Weights of a small self-supervised image encoder.
Training: muon at rate 0.026, 5000 steps, batches of 128.
Data: trained on photos of plants and fungi (iNaturalist), 14.2 epochs.
Rows from block 8, named by matrix and row number. Each number is 50 + 12 x the weight over its row's rms, rounded and kept within 0 to 99. All counts start at 0. After the name is the row's rms in percent of the matrix's.
# q: attention query (model.blocks.8.attn.q.weight, 384x384), inputs 156-194
q.199 095:39 46 44 39 44 66 56 59 47 33 46 56 52 25 77 43 42 57 49 66 34 65 45 43 30 66 36 42 43 49 39 26 53 43 52 66 52 54 65
q.200 099:58 57 63 66 58 30 60 55 45 48 41 45 67 53 57 70 51 50 67 48 54 71 36 68 43 43 41 52 39 28 46 33 63 47 57 34 47 46 47
q.201 102:37 14 38 55 48 29 48 45 51 46 41 48 50 63 53 38 51 51 47 39 50 30 66 38 48 55 63 56 58 52 46 45 61 32 64 37 52 52 36
q.202 097:50 32 46 51 62 32 51 46 24 53 47 50 65 41 71 29 54 66 73 54 64 66 50 26 43 50 45 39 49 70 54 65 76 51 60 49 72 60 70
q.203 106:68 58 36 47 53 36 49 47 39 56 71 38 53 50 44 38 12 59 70 28 47 65 52 56 46 32 48 47 53 65 33 55 66 46 55 56 67 42 53
q.204 101:40 40 65 70 65 41 62 49 56 54 43 50 46 52 52 52 70 45 46 54 61 62 56 43 65 27 57 49 47 45 36 61 65 59 54 41 47 43 58
q.205 093:55 58 37 44 35 54 45 47 57 49 44 41 52 70 35 41 60 68 56 47 55 36 49 46 59 46 39 53 72 55 63 29 49 40 34 57 54 61 44
q.206 098:40 58 51 36 47 64 43 47 48 76 33 58 56 39 51 60 67 39 52 61 62 48 67 39 58 34 34 37 61 35 52 60 43 51 63 24 38 42 63
q.207 107:36 33 42 50 41 36 36 58 34 50 53 34 40 37 40 29 74 53 47 57 47 42 47 27 44 51 46 58 46 52 43 49 51 67 30 53 49 54 57
q.208 108:44 48 50 63 36 64 39 45 42 41 33 25 51 61 63 42 67 41 65 62 52 57 49 51 37 49 42 51 64 51 44 50 40 53 35 43 49 63 58
q.209 106:40 57 70 42 39 56 62 25 36 44 65 40 80 48 68 59 58 46 62 47 45 49 59 36 31 29 44 54 54 59 49 36 52 42 53 56 46 54 57
q.210 104:56 45 46 50 63 68 71 36 61 53 56 40 55 57 54 08 56 52 46 39 47 64 45 42 49 48 32 32 59 58 34 61 40 72 34 52 39 48 63
q.211 101:42 62 53 54 47 55 39 31 48 57 35 70 39 40 52 49 55 53 61 55 53 44 52 55 69 54 37 40 62 59 44 62 52 48 45 54 35 71 39
q.212 103:52 48 32 47 66 57 20 44 46 50 58 41 45 59 66 49 57 64 72 38 79 51 55 29 57 43 34 64 49 49 71 20 72 28 35 55 46 44 49
q.213 104:53 50 58 36 58 52 46 44 50 52 57 53 65 39 39 44 40 42 61 50 58 65 47 46 58 53 42 48 59 54 60 67 62 51 57 65 65 50 75
q.214 105:22 45 40 45 44 54 34 68 46 59 60 51 57 53 51 35 52 48 46 41 62 71 40 76 69 49 72 28 62 31 49 38 35 38 58 26 51 48 65
q.215 097:63 45 48 39 46 63 40 65 43 55 38 50 43 77 37 41 66 47 62 50 60 59 32 36 40 48 50 48 40 51 47 43 50 34 57 52 47 44 39
q.216 100:49 33 53 27 67 63 54 69 49 46 65 32 69 59 72 64 48 54 50 74 67 30 44 35 45 55 44 38 33 50 42 45 24 39 53 51 61 57 61
q.217 105:46 35 77 52 20 47 64 42 56 27 43 37 43 40 38 53 31 43 60 59 34 77 57 32 62 58 50 51 41 65 55 52 49 43 33 51 37 74 53
q.218 099:66 66 42 53 44 57 25 66 57 49 75 45 49 45 30 51 40 54 42 51 19 46 42 53 52 55 65 46 48 48 48 53 39 42 69 46 50 47 31
q.219 113:57 46 34 77 58 49 58 35 33 54 62 54 65 38 73 49 47 52 21 41 53 63 45 62 48 49 36 29 53 61 58 55 34 52 46 58 72 62 48
q.220 097:40 52 50 62 28 52 46 53 56 50 15 43 45 48 61 54 33 58 60 72 48 29 58 40 56 36 51 81 44 53 85 65 50 57 42 45 39 45 24
q.221 093:54 27 44 45 59 56 50 55 61 41 29 45 52 64 41 65 52 29 78 74 53 71 53 42 71 42 68 51 31 69 51 54 54 55 34 43 62 56 53
q.222 094:41 55 47 53 48 66 41 40 49 66 56 37 56 53 45 37 60 34 33 66 54 31 38 49 55 35 34 37 84 44 65 46 64 57 73 38 48 34 32
q.223 101:55 43 38 29 60 38 63 58 48 61 35 50 56 72 40 38 55 75 49 49 57 55 61 40 63 32 50 39 44 45 68 51 56 53 61 39 44 48 54
q.224 102:65 64 52 48 41 55 51 65 53 70 53 58 41 54 51 57 32 67 70 35 46 63 65 39 43 58 43 47 41 46 38 47 42 57 55 46 50 76 50
q.225 104:52 55 48 70 53 55 33 69 27 49 55 62 41 44 58 62 56 76 43 45 38 45 58 61 60 34 67 49 47 56 44 58 56 45 58 39 37 53 62
q.226 093:58 34 50 57 65 45 43 56 34 29 38 31 51 51 45 67 68 56 69 44 46 54 42 54 30 58 60 47 40 47 57 45 48 36 26 51 33 44 32
q.227 096:55 62 60 43 35 47 58 45 50 59 47 40 45 43 13 43 49 27 48 69 31 39 52 59 06 52 47 51 54 55 27 60 51 43 63 47 53 51 54
q.228 098:50 61 68 64 50 54 71 47 29 55 34 59 36 43 49 75 46 45 41 51 60 56 39 47 42 54 55 47 51 58 23 49 38 56 69 38 47 57 62
q.229 105:55 40 66 43 44 41 48 64 73 47 70 54 30 41 51 34 65 40 75 57 31 57 45 39 33 30 24 51 38 51 59 43 45 67 70 34 37 39 27
q.230 113:45 34 53 64 46 62 56 47 67 47 64 55 39 55 28 69 22 61 45 27 36 51 45 68 67 57 75 59 33 46 52 51 43 47 47 66 66 54 66
q.231 102:14 42 53 66 45 31 74 63 40 61 73 62 42 59 43 55 32 46 45 59 56 44 52 55 36 54 27 48 16 65 49 53 34 48 51 54 33 55 62
q.232 101:44 56 37 33 53 54 33 41 42 73 61 67 31 47 48 79 41 49 51 47 45 44 48 41 42 47 34 59 34 46 47 54 34 14 37 47 35 62 34
q.233 093:57 45 56 42 39 14 43 60 44 46 56 63 46 51 55 34 47 65 52 53 58 53 49 45 61 69 49 33 78 48 54 37 48 72 73 58 55 44 50
q.234 099:43 77 38 20 48 37 42 46 58 61 81 64 58 41 65 60 47 64 53 39 36 66 54 52 56 55 46 58 56 42 41 63 33 44 45 33 36 55 49
q.235 097:29 35 44 66 72 26 54 54 41 40 47 66 57 24 58 41 63 50 49 49 71 59 55 40 48 55 49 62 31 47 58 43 58 54 16 59 73 27 61
q.236 096:57 63 40 62 81 38 41 32 41 62 60 72 50 56 39 34 27 23 36 40 55 43 37 63 58 51 25 31 65 50 40 21 41 52 33 46 33 41 45
q.237 102:56 57 32 44 71 37 73 48 46 42 49 57 51 43 27 41 49 53 61 69 41 52 41 67 78 47 66 41 36 68 42 64 50 69 62 71 55 50 46
q.238 103:49 26 30 47 39 29 35 72 57 49 45 26 52 55 47 42 69 59 63 89 38 28 54 49 43 42 78 53 43 51 63 42 60 63 56 55 53 53 40
q.239 101:59 57 33 40 48 45 58 50 52 40 61 99 41 53 45 63 64 57 56 57 55 72 55 55 30 45 47 59 53 56 56 63 45 51 50 53 53 48 64
q.240 094:34 35 71 61 53 50 53 60 38 50 63 44 53 32 46 35 56 79 58 16 58 76 58 44 76 61 62 59 68 50 76 49 48 51 57 39 44 53 33
q.241 096:78 65 54 33 57 39 43 49 60 48 71 53 54 88 66 45 32 25 56 46 43 61 26 43 46 50 59 45 40 40 49 53 66 55 47 60 26 54 57
q.242 099:41 45 48 67 38 47 46 37 60 47 54 62 57 37 33 43 60 48 66 36 59 64 49 45 59 46 45 50 45 30 34 49 84 66 36 47 77 57 67
q.243 098:71 24 40 50 12 44 50 27 36 56 38 49 51 52 48 60 68 50 47 68 37 36 35 54 43 42 41 42 67 56 66 58 43 76 47 57 48 50 40
q.244 104:58 55 56 65 45 68 46 35 72 35 66 25 41 46 49 63 45 64 45 49 37 39 53 46 77 70 66 52 64 52 53 77 50 43 36 63 60 55 42
q.245 096:40 30 58 66 50 50 61 56 49 47 49 75 47 52 53 60 59 45 45 48 45 70 61 37 43 36 76 41 45 42 55 56 64 38 58 66 42 48 52
q.246 098:46 66 67 43 50 43 53 59 29 63 59 35 62 43 53 53 56 49 45 54 62 37 53 55 65 43 50 49 64 36 45 20 36 48 61 43 31 56 52
q.247 103:44 47 43 44 83 49 47 50 42 33 43 31 39 68 35 62 43 58 36 65 75 29 70 48 62 85 64 39 40 44 56 48 44 74 47 48 71 49 47
q.248 096:41 64 62 36 48 64 53 58 63 73 74 44 59 40 62 37 54 35 40 62 53 50 33 50 40 48 25 45 38 62 45 57 42 48 65 57 51 45 48
q.249 107:38 48 35 52 36 53 57 60 49 52 61 54 42 33 51 66 49 38 70 70 30 48 43 62 35 46 23 61 68 44 46 32 52 46 35 53 47 57 39
q.250 100:41 39 51 39 56 57 52 27 49 63 45 49 32 42 52 58 52 31 62 52 37 23 51 48 44 63 53 58 16 62 37 44 54 47 33 62 45 52 61
q.251 092:34 43 46 70 46 61 80 39 58 33 52 42 71 41 36 69 41 61 72 50 40 44 46 65 36 49 54 51 34 38 55 48 36 47 33 50 50 35 56
q.252 097:39 38 56 63 50 37 45 56 61 71 51 58 45 84 47 26 41 55 37 54 63 36 54 54 39 64 47 54 77 33 47 43 71 55 46 37 47 26 55
q.253 093:64 49 36 47 43 64 54 53 39 45 61 57 41 64 53 69 34 47 43 48 74 27 53 45 52 51 61 49 46 60 44 46 26 53 34 31 26 40 38
q.254 095:47 45 57 65 61 69 57 53 48 33 47 66 47 41 40 45 43 33 54 27 50 36 47 60 39 49 52 50 38 52 63 41 55 40 62 75 80 63 79
q.255 094:48 35 59 43 44 48 48 45 52 55 52 42 67 45 50 57 56 54 68 58 66 50 29 52 60 48 57 38 41 62 59 42 37 36 45 49 52 64 36
q.256 090:53 38 51 72 41 57 37 35 45 59 42 42 41 45 42 49 39 58 47 54 66 40 55 44 55 49 44 64 69 62 54 58 48 41 54 53 36 55 47
q.257 092:55 32 88 45 76 39 50 37 56 49 51 53 50 59 61 55 64 56 30 62 48 35 62 54 56 56 46 72 32 71 29 25 48 42 43 72 58 50 56
q.258 100:55 74 67 51 45 60 55 55 64 37 54 51 50 68 67 28 48 49 46 47 38 57 48 42 34 53 48 74 22 66 50 68 53 34 48 45 56 56 34
q.259 101:80 60 43 40 53 34 40 66 42 51 52 54 45 41 29 38 73 43 46 59 76 62 56 39 27 45 67 60 51 74 60 48 46 45 45 40 59 53 54
q.260 098:43 46 49 63 29 62 52 51 65 49 42 32 16 46 49 60 60 48 32 47 57 35 43 42 55 43 58 39 60 30 40 46 28 58 47 49 50 60 54
q.261 098:35 52 47 36 51 42 43 49 49 51 31 35 37 48 35 63 33 43 54 61 62 26 22 55 42 36 38 56 53 26 49 37 29 50 66 60 50 55 43
q.262 095:39 61 39 75 54 60 60 56 52 59 52 43 31 71 90 48 61 68 48 59 56 47 51 47 68 56 47 27 55 55 43 47 60 52 40 48 45 62 58
q.263 103:51 45 70 53 59 62 34 66 60 71 55 23 40 54 63 61 41 55 52 66 56 38 41 55 40 41 56 72 54 56 31 28 41 58 48 53 58 29 46
q.264 092:62 50 54 49 36 69 71 57 55 51 73 49 34 59 59 28 59 43 73 48 34 53 66 42 43 29 68 20 21 38 57 45 49 25 70 48 44 76 60
q.265 095:48 43 36 41 48 45 57 47 47 45 56 34 53 46 63 53 32 19 57 35 38 34 57 64 45 36 57 40 53 36 47 49 66 62 63 50 61 45 38
q.266 100:72 49 54 50 51 57 46 56 42 54 63 65 63 68 74 45 59 78 61 56 66 46 32 38 33 49 47 50 51 48 40 44 49 54 31 53 42 52 47
q.267 097:40 44 68 64 55 53 52 18 39 42 48 32 44 73 48 49 35 53 47 61 49 42 69 35 51 45 52 22 43 33 57 61 52 54 52 33 52 45 65
q.268 106:39 29 46 63 49 63 61 53 40 67 46 14 66 33 24 60 61 43 75 36 68 35 49 46 37 67 53 50 52 55 34 51 47 52 46 39 53 34 45
q.269 098:54 52 47 25 62 49 45 46 57 50 66 46 47 54 62 41 54 69 63 70 39 57 47 56 84 35 44 49 48 55 59 50 44 54 55 51 56 69 52
q.270 097:45 54 48 35 63 41 59 65 43 53 39 37 54 42 87 43 52 49 41 55 57 13 49 40 54 28 59 51 60 68 63 55 69 57 48 47 39 47 41
q.271 096:32 50 62 47 41 58 41 27 52 49 38 39 61 49 58 45 44 60 56 41 61 27 56 57 68 60 67 37 51 48 49 46 50 42 50 57 43 47 67
q.272 099:48 62 48 25 39 47 58 46 73 46 56 58 47 48 65 41 56 67 59 44 46 69 49 64 39 44 62 53 55 54 62 23 39 40 53 58 49 45 36
q.273 107:48 25 63 56 55 43 45 59 48 70 56 66 50 38 72 56 53 42 44 82 49 54 48 71 41 50 67 46 51 63 41 49 56 47 47 55 19 55 51
q.274 089:42 55 72 46 46 43 49 48 59 37 51 37 50 38 53 42 30 51 30 58 74 68 56 44 30 43 52 47 54 34 36 48 26 70 68 50 64 47 48
q.275 094:43 48 46 65 47 48 69 57 43 54 58 43 58 53 44 42 73 33 63 29 54 42 49 29 44 36 42 26 49 85 43 52 49 54 37 59 53 34 73
q.276 106:28 55 50 35 45 42 75 53 56 56 68 57 70 44 59 33 55 47 58 49 54 49 65 46 64 32 41 47 54 56 44 54 72 35 54 63 54 45 52
q.277 085:55 54 23 64 50 57 43 59 28 52 57 51 58 27 68 51 47 65 52 22 42 54 44 44 49 30 40 39 37 46 68 34 63 55 40 70 59 60 52
q.278 101:69 57 63 56 32 30 67 43 57 52 58 49 41 64 26 60 42 80 54 55 55 49 49 51 46 52 23 55 38 69 31 43 22 60 53 60 35 45 52
q.279 104:40 51 68 40 54 47 64 62 63 29 56 48 66 53 37 64 47 36 48 58 62 42 74 54 62 51 30 58 49 41 49 67 47 64 69 35 63 46 56
q.280 100:45 47 42 45 32 56 65 39 52 55 58 42 46 80 44 57 40 36 48 55 24 56 73 51 61 53 52 50 31 53 51 44 35 51 50 60 48 36 34
q.281 104:74 72 54 34 33 38 65 63 37 42 48 42 56 41 37 74 42 36 41 38 17 48 63 50 30 55 73 36 50 45 46 53 43 59 42 41 55 53 50
q.282 097:50 31 63 69 65 66 40 50 38 66 60 62 54 54 45 50 50 43 57 58 47 51 53 47 73 50 47 52 49 41 89 39 66 65 32 64 54 57 32
q.283 100:41 35 44 49 47 67 41 32 63 30 35 47 64 78 40 26 49 37 68 36 48 61 47 57 49 40 48 69 48 38 47 54 44 49 69 58 53 60 78
q.284 103:40 48 59 36 59 43 46 50 48 47 60 46 54 51 69 17 58 30 38 51 43 49 66 36 52 61 45 66 41 51 70 51 56 40 36 44 64 42 47
q.285 101:28 34 25 44 59 63 49 56 66 50 60 56 68 56 42 33 35 47 47 46 30 37 58 46 64 40 27 49 52 49 64 62 58 65 72 54 29 58 71
q.286 107:68 44 36 67 56 40 51 70 42 39 57 43 62 66 58 54 59 46 50 46 42 52 60 36 61 53 29 48 58 49 41 25 73 52 50 70 43 49 55
q.287 099:49 61 29 47 53 13 59 45 62 55 47 55 58 51 43 44 44 59 52 46 45 49 61 51 38 55 39 30 56 49 49 29 61 59 65 37 59 47 30
q.288 093:51 36 54 66 56 77 36 44 18 61 32 67 60 52 40 40 55 41 67 51 43 45 30 44 35 59 53 50 41 66 62 57 47 59 43 57 27 35 63
q.289 093:71 55 46 52 66 46 36 34 41 38 59 38 40 41 47 55 65 54 46 29 45 67 59 57 67 55 27 69 63 43 52 49 33 50 28 69 22 52 41
q.290 098:52 44 67 53 47 40 56 65 49 48 37 31 14 49 33 42 51 39 58 29 80 29 41 39 71 47 74 62 31 56 59 45 54 42 48 41 59 49 32
q.291 100:34 71 47 44 49 49 57 42 53 42 32 65 53 40 46 47 44 57 35 68 52 58 65 51 44 53 49 49 54 31 40 63 28 62 66 33 76 61 46
q.292 098:57 50 61 41 65 42 47 48 49 44 46 68 13 42 37 39 44 43 40 57 44 39 54 78 62 43 62 66 46 42 49 54 45 42 64 55 46 32 62
q.293 108:31 72 60 47 48 53 45 53 63 40 40 53 39 58 57 53 25 45 39 56 63 48 39 52 56 38 36 58 65 37 66 68 48 53 75 45 67 61 64
q.294 099:42 57 44 41 56 49 58 60 53 30 51 40 43 23 65 39 33 58 61 52 56 60 38 64 64 38 55 50 46 52 50 56 53 53 49 70 62 49 57
q.295 102:53 43 62 47 29 54 76 58 71 75 66 49 59 51 67 51 19 49 15 61 33 37 58 42 54 58 47 56 57 28 45 49 39 46 44 23 47 41 52
q.296 097:49 58 50 33 43 49 55 40 50 56 41 62 47 56 39 59 56 47 33 39 58 59 72 47 56 56 37 40 58 50 58 49 37 27 57 49 67 63 54
q.297 106:30 43 50 44 23 65 44 35 52 35 37 24 52 71 41 44 60 63 58 51 50 61 31 45 47 38 55 52 49 58 47 63 43 47 76 58 35 45 46
q.298 097:33 62 67 64 63 64 35 52 35 55 55 51 59 47 38 49 47 46 58 41 55 49 43 51 64 40 52 43 57 48 55 41 60 55 40 58 51 50 50
q.299 094:54 46 42 52 58 44 58 32 98 50 39 50 53 44 52 53 31 45 46 46 53 37 46 63 41 51 31 54 46 45 63 42 22 41 49 33 46 35 69
q.300 097:40 74 54 47 52 69 38 46 38 58 40 51 60 47 44 43 51 49 58 40 58 64 56 35 66 40 47 52 50 67 59 62 59 38 55 58 56 51 63
q.301 091:43 52 32 43 69 63 39 38 57 40 69 46 40 62 51 45 61 50 43 28 60 51 55 52 54 59 55 37 62 30 22 51 54 52 62 70 72 52 53
q.302 107:55 41 53 71 50 51 53 70 47 57 31 64 60 60 39 73 63 51 48 63 58 53 43 47 57 52 56 54 41 46 67 49 39 40 50 23 41 38 55
q.303 095:61 48 51 33 46 52 46 49 58 64 45 58 38 38 41 71 49 70 62 49 49 60 49 55 56 32 31 71 44 46 43 51 63 60 51 57 52 50 62
q.304 095:52 47 42 48 70 30 41 52 55 53 47 73 53 58 49 70 50 62 58 33 42 38 63 49 53 64 62 39 60 56 56 22 31 51 30 60 29 61 62
q.305 104:61 61 75 40 33 57 52 42 42 36 46 33 47 43 32 40 45 49 51 50 56 35 56 54 46 31 53 20 56 45 55 76 39 46 45 49 64 44 57
q.306 098:50 53 50 32 59 52 54 45 42 46 47 52 60 40 53 57 41 39 62 47 53 64 41 67 78 49 66 42 57 29 69 58 40 58 51 62 57 70 52
q.307 100:52 55 43 43 42 41 63 46 56 36 56 71 42 43 61 55 68 39 52 56 77 61 49 35 54 63 47 56 30 75 59 45 61 68 61 43 33 25 52
q.308 097:27 56 45 56 46 76 69 45 47 24 43 38 56 55 50 59 37 53 40 56 71 50 30 42 48 50 29 55 41 61 37 45 43 75 36 37 63 40 14
q.309 095:42 47 68 46 39 50 54 53 29 29 63 32 61 78 27 40 53 40 62 31 44 66 35 37 49 54 50 46 51 67 46 39 67 61 40 73 65 38 53
q.310 097:59 28 60 38 56 39 55 56 55 55 41 41 39 58 42 56 31 80 59 41 39 54 61 47 70 57 51 60 43 52 39 63 60 54 70 41 40 36 49
q.311 094:54 41 70 38 59 45 55 57 27 27 38 38 56 62 52 47 39 34 67 55 46 52 74 77 58 45 55 58 58 63 70 40 42 39 65 63 44 45 63
q.312 102:43 77 65 61 43 65 73 54 48 40 53 52 45 59 34 46 52 61 56 30 47 58 51 49 00 65 43 48 56 68 38 79 48 52 42 50 56 35 64
q.313 094:38 39 39 43 50 80 46 35 36 40 63 42 50 53 48 45 53 44 59 76 70 49 48 36 67 38 62 48 39 32 43 55 56 41 48 58 50 56 58
q.314 100:27 54 21 42 67 65 55 38 50 30 37 40 42 57 50 59 67 38 47 53 70 56 44 49 48 64 71 43 54 55 67 45 53 34 53 61 62 66 37
q.315 097:41 60 42 51 34 36 51 36 39 67 65 65 37 45 43 59 39 53 50 36 48 34 57 50 28 44 39 40 38 45 69 58 53 38 39 35 46 42 56
q.316 098:44 49 37 33 70 44 37 61 54 38 64 37 55 40 69 45 61 46 65 47 75 57 75 61 53 67 40 34 64 47 60 44 39 72 65 59 57 61 49
q.317 107:72 36 36 42 53 68 40 40 43 49 64 54 58 47 37 22 54 30 38 37 73 59 45 59 44 47 56 46 44 69 68 54 51 57 39 40 36 40 51
q.318 090:36 51 48 34 35 25 44 64 44 48 67 48 41 58 42 55 55 41 43 59 59 46 62 45 55 38 54 30 65 73 56 49 59 52 34 55 49 62 53
q.319 101:49 46 55 49 53 68 56 47 54 37 63 46 53 42 48 34 34 55 54 37 61 54 58 55 37 63 53 40 58 57 75 52 46 48 46 45 54 48 46
q.320 092:43 35 56 42 55 53 49 43 21 42 48 53 47 55 45 36 71 66 64 53 56 45 53 69 45 49 63 43 48 51 42 55 62 42 56 34 56 47 40
q.321 097:72 39 73 54 69 45 54 42 58 58 52 62 43 66 55 54 61 73 47 61 44 64 55 40 26 68 43 61 40 50 56 58 50 59 43 47 62 68 54
q.322 100:41 48 30 59 58 55 29 39 27 57 63 34 47 62 65 48 40 40 35 51 28 56 38 64 60 60 58 67 44 52 47 55 67 65 55 21 40 33 72
q.323 097:41 40 50 59 58 46 38 54 35 65 43 39 54 51 47 37 47 63 49 42 37 55 36 43 51 34 54 43 66 67 51 46 42 54 68 55 34 40 37
q.324 096:48 68 72 52 46 39 61 65 57 42 43 52 53 58 44 46 51 43 43 88 56 42 46 57 54 57 34 52 51 62 74 56 45 37 41 60 49 63 49
q.325 092:51 41 57 42 46 25 59 45 59 55 39 56 52 49 54 64 44 61 58 63 52 42 48 69 51 38 58 64 42 58 51 59 40 32 66 31 50 75 53
q.326 097:49 44 49 45 28 56 29 67 31 47 47 41 55 50 59 40 47 57 65 44 45 67 46 26 52 52 44 66 20 47 56 37 44 44 42 61 44 53 26
q.327 098:63 73 76 65 35 48 68 40 75 50 62 64 61 46 60 64 43 85 57 59 47 44 57 70 49 64 56 80 34 58 21 71 47 39 56 71 65 57 64
q.328 095:70 44 57 49 32 25 73 53 49 44 58 59 30 35 34 62 42 64 53 60 39 50 41 44 54 55 57 53 48 48 54 45 55 55 31 57 50 40 64
q.329 104:42 37 69 79 38 46 42 43 46 24 58 36 32 39 45 40 36 37 49 51 52 53 69 66 38 44 57 49 34 71 48 73 51 63 20 53 39 40 48
q.330 093:61 37 42 53 52 59 37 44 42 66 81 34 51 45 27 47 33 59 56 26 55 69 65 41 55 22 63 36 48 40 51 56 52 57 74 40 46 60 55
q.331 097:73 25 46 30 59 31 65 47 55 46 35 48 47 42 47 45 40 67 62 45 53 59 61 69 48 40 39 56 49 48 41 69 63 28 62 50 51 40 58
q.332 110:31 58 58 45 56 50 45 48 48 74 85 28 49 47 64 45 50 57 40 46 48 46 41 66 39 50 28 44 48 56 52 32 56 53 51 63 44 38 49
q.333 103:39 63 29 37 56 56 51 64 43 48 25 65 21 45 36 67 59 57 65 53 41 19 52 59 75 44 46 56 70 42 31 29 76 48 54 55 22 49 68
q.334 096:29 50 50 71 56 55 28 50 46 41 51 51 47 42 35 40 47 12 45 53 31 47 68 45 62 52 59 50 42 50 50 40 47 50 54 70 38 57 62
q.335 090:70 49 45 47 58 51 51 46 63 63 58 67 50 32 41 49 56 50 56 47 40 43 65 57 43 62 66 55 42 77 25 45 64 81 74 59 44 51 51
q.336 095:46 56 61 44 54 71 45 44 55 39 55 44 44 52 43 21 39 46 60 41 70 61 30 73 54 37 40 50 42 55 66 40 39 64 48 61 65 39 51
q.337 104:41 45 30 44 59 46 26 56 57 27 53 64 53 68 41 28 55 49 39 50 59 57 67 42 69 58 42 38 55 43 51 34 28 41 51 75 57 56 79
q.338 088:61 64 66 51 40 37 45 48 38 47 34 65 35 58 57 70 33 62 57 61 47 55 60 63 62 48 35 37 59 46 52 44 62 45 66 55 47 50 56
q.339 096:36 46 45 53 33 36 63 53 46 48 49 45 44 45 41 37 41 45 51 39 49 53 64 41 54 49 33 46 47 56 30 45 36 47 51 49 64 38 37
q.340 107:49 39 44 20 48 46 63 37 80 35 40 46 55 46 58 55 34 34 60 52 37 44 21 50 45 59 62 52 23 71 60 46 38 41 39 59 62 38 30
q.341 095:44 22 47 52 35 78 59 41 54 25 38 50 41 58 61 46 50 49 45 73 72 70 47 59 62 47 70 49 48 29 26 69 53 29 40 54 39 40 47
q.342 103:42 48 87 54 53 50 51 61 28 55 55 39 62 71 38 55 42 46 41 42 47 44 53 51 61 68 52 50 52 48 67 62 41 46 52 56 46 37 72
q.343 097:77 54 52 52 52 46 52 45 55 44 25 58 38 64 38 51 35 36 47 48 46 34 35 44 43 67 46 51 66 53 48 62 63 53 27 69 49 32 53
q.344 097:31 34 55 47 60 44 31 55 50 46 63 39 24 52 53 55 63 58 44 52 48 56 42 53 60 61 58 58 37 22 71 35 56 39 56 56 62 30 43
q.345 099:60 72 46 60 55 37 50 49 36 62 53 48 42 57 54 42 30 26 23 31 51 51 54 85 61 36 68 59 55 50 39 53 60 55 44 42 51 69 54
q.346 105:58 40 57 45 66 44 33 51 51 60 53 53 49 43 58 37 75 43 58 57 50 45 59 49 52 84 47 39 50 54 38 62 44 42 30 35 67 41 43
q.347 100:48 58 69 36 37 57 48 46 43 57 58 56 44 31 62 63 60 52 74 63 21 45 45 35 43 46 43 45 39 50 21 40 46 75 45 60 35 42 44
q.348 099:39 50 40 43 52 45 54 36 40 62 54 41 56 54 55 22 55 41 69 52 58 36 32 50 41 57 38 56 30 65 43 62 67 63 47 40 64 66 53
q.349 104:63 66 69 45 46 29 45 63 43 53 58 30 49 58 60 36 60 41 26 63 59 46 50 27 46 73 43 46 55 49 62 30 51 64 35 59 45 43 35
q.350 102:60 47 27 30 38 36 44 53 53 40 50 29 44 42 29 58 60 33 61 49 48 42 67 62 41 72 38 65 56 45 53 69 54 53 27 57 51 63 67
q.351 101:67 45 59 34 64 67 30 46 24 42 51 63 46 44 40 48 45 38 65 35 30 50 38 54 60 51 60 33 31 60 63 47 22 64 52 70 60 40 42
q.352 093:53 49 53 69 43 54 66 38 43 70 34 33 43 27 66 32 36 57 50 51 47 51 27 34 43 66 30 55 61 64 34 66 39 45 52 44 47 56 47
q.353 099:56 50 49 64 33 44 69 40 64 68 67 74 64 54 43 54 33 50 45 24 60 61 52 63 30 32 55 57 32 30 50 56 47 35 54 56 56 61 46
q.354 098:33 27 63 58 60 39 53 57 34 64 37 37 49 29 41 50 47 53 70 60 64 73 44 44 41 38 45 47 43 36 36 65 51 55 42 50 49 53 65
q.355 098:46 52 52 52 44 41 45 66 62 53 33 44 73 47 58 57 41 62 59 57 42 39 68 38 76 44 53 49 63 68 53 39 63 37 44 74 65 54 54
q.356 096:39 49 64 41 51 34 60 64 45 68 43 48 44 39 40 35 49 37 49 48 52 62 44 40 41 52 30 67 23 43 49 60 55 36 37 41 52 51 43
q.357 109:44 36 63 58 40 39 53 41 63 51 52 56 37 49 73 62 59 58 56 70 47 62 65 68 40 68 49 58 64 52 64 57 51 43 60 30 42 49 51
q.358 094:57 70 41 59 41 67 71 32 58 70 28 31 27 63 54 37 49 58 63 55 78 32 60 61 60 46 56 56 37 52 31 38 44 49 46 55 53 42 48
q.359 095:51 62 36 57 52 30 41 55 54 65 40 32 54 53 36 58 29 52 64 57 30 24 53 55 62 37 42 45 43 44 52 54 60 37 57 59 38 51 54
q.360 096:59 57 60 43 41 51 60 34 54 61 77 51 51 51 59 54 47 40 40 52 64 69 59 62 50 58 40 46 41 32 53 49 51 46 73 42 60 63 49
q.361 099:38 44 69 51 49 53 48 62 43 41 57 53 46 46 28 57 40 53 36 32 27 48 35 47 38 38 45 52 33 47 36 53 32 70 39 60 55 52 59
q.362 109:20 60 47 37 60 43 37 51 59 62 55 34 56 35 44 46 37 45 61 69 34 73 46 61 32 54 46 40 49 54 73 55 62 40 33 44 58 23 40
q.363 098:50 57 45 43 58 48 37 44 45 51 53 30 59 60 71 52 46 77 41 64 63 44 53 58 35 51 41 55 44 65 60 47 53 55 52 52 53 45 38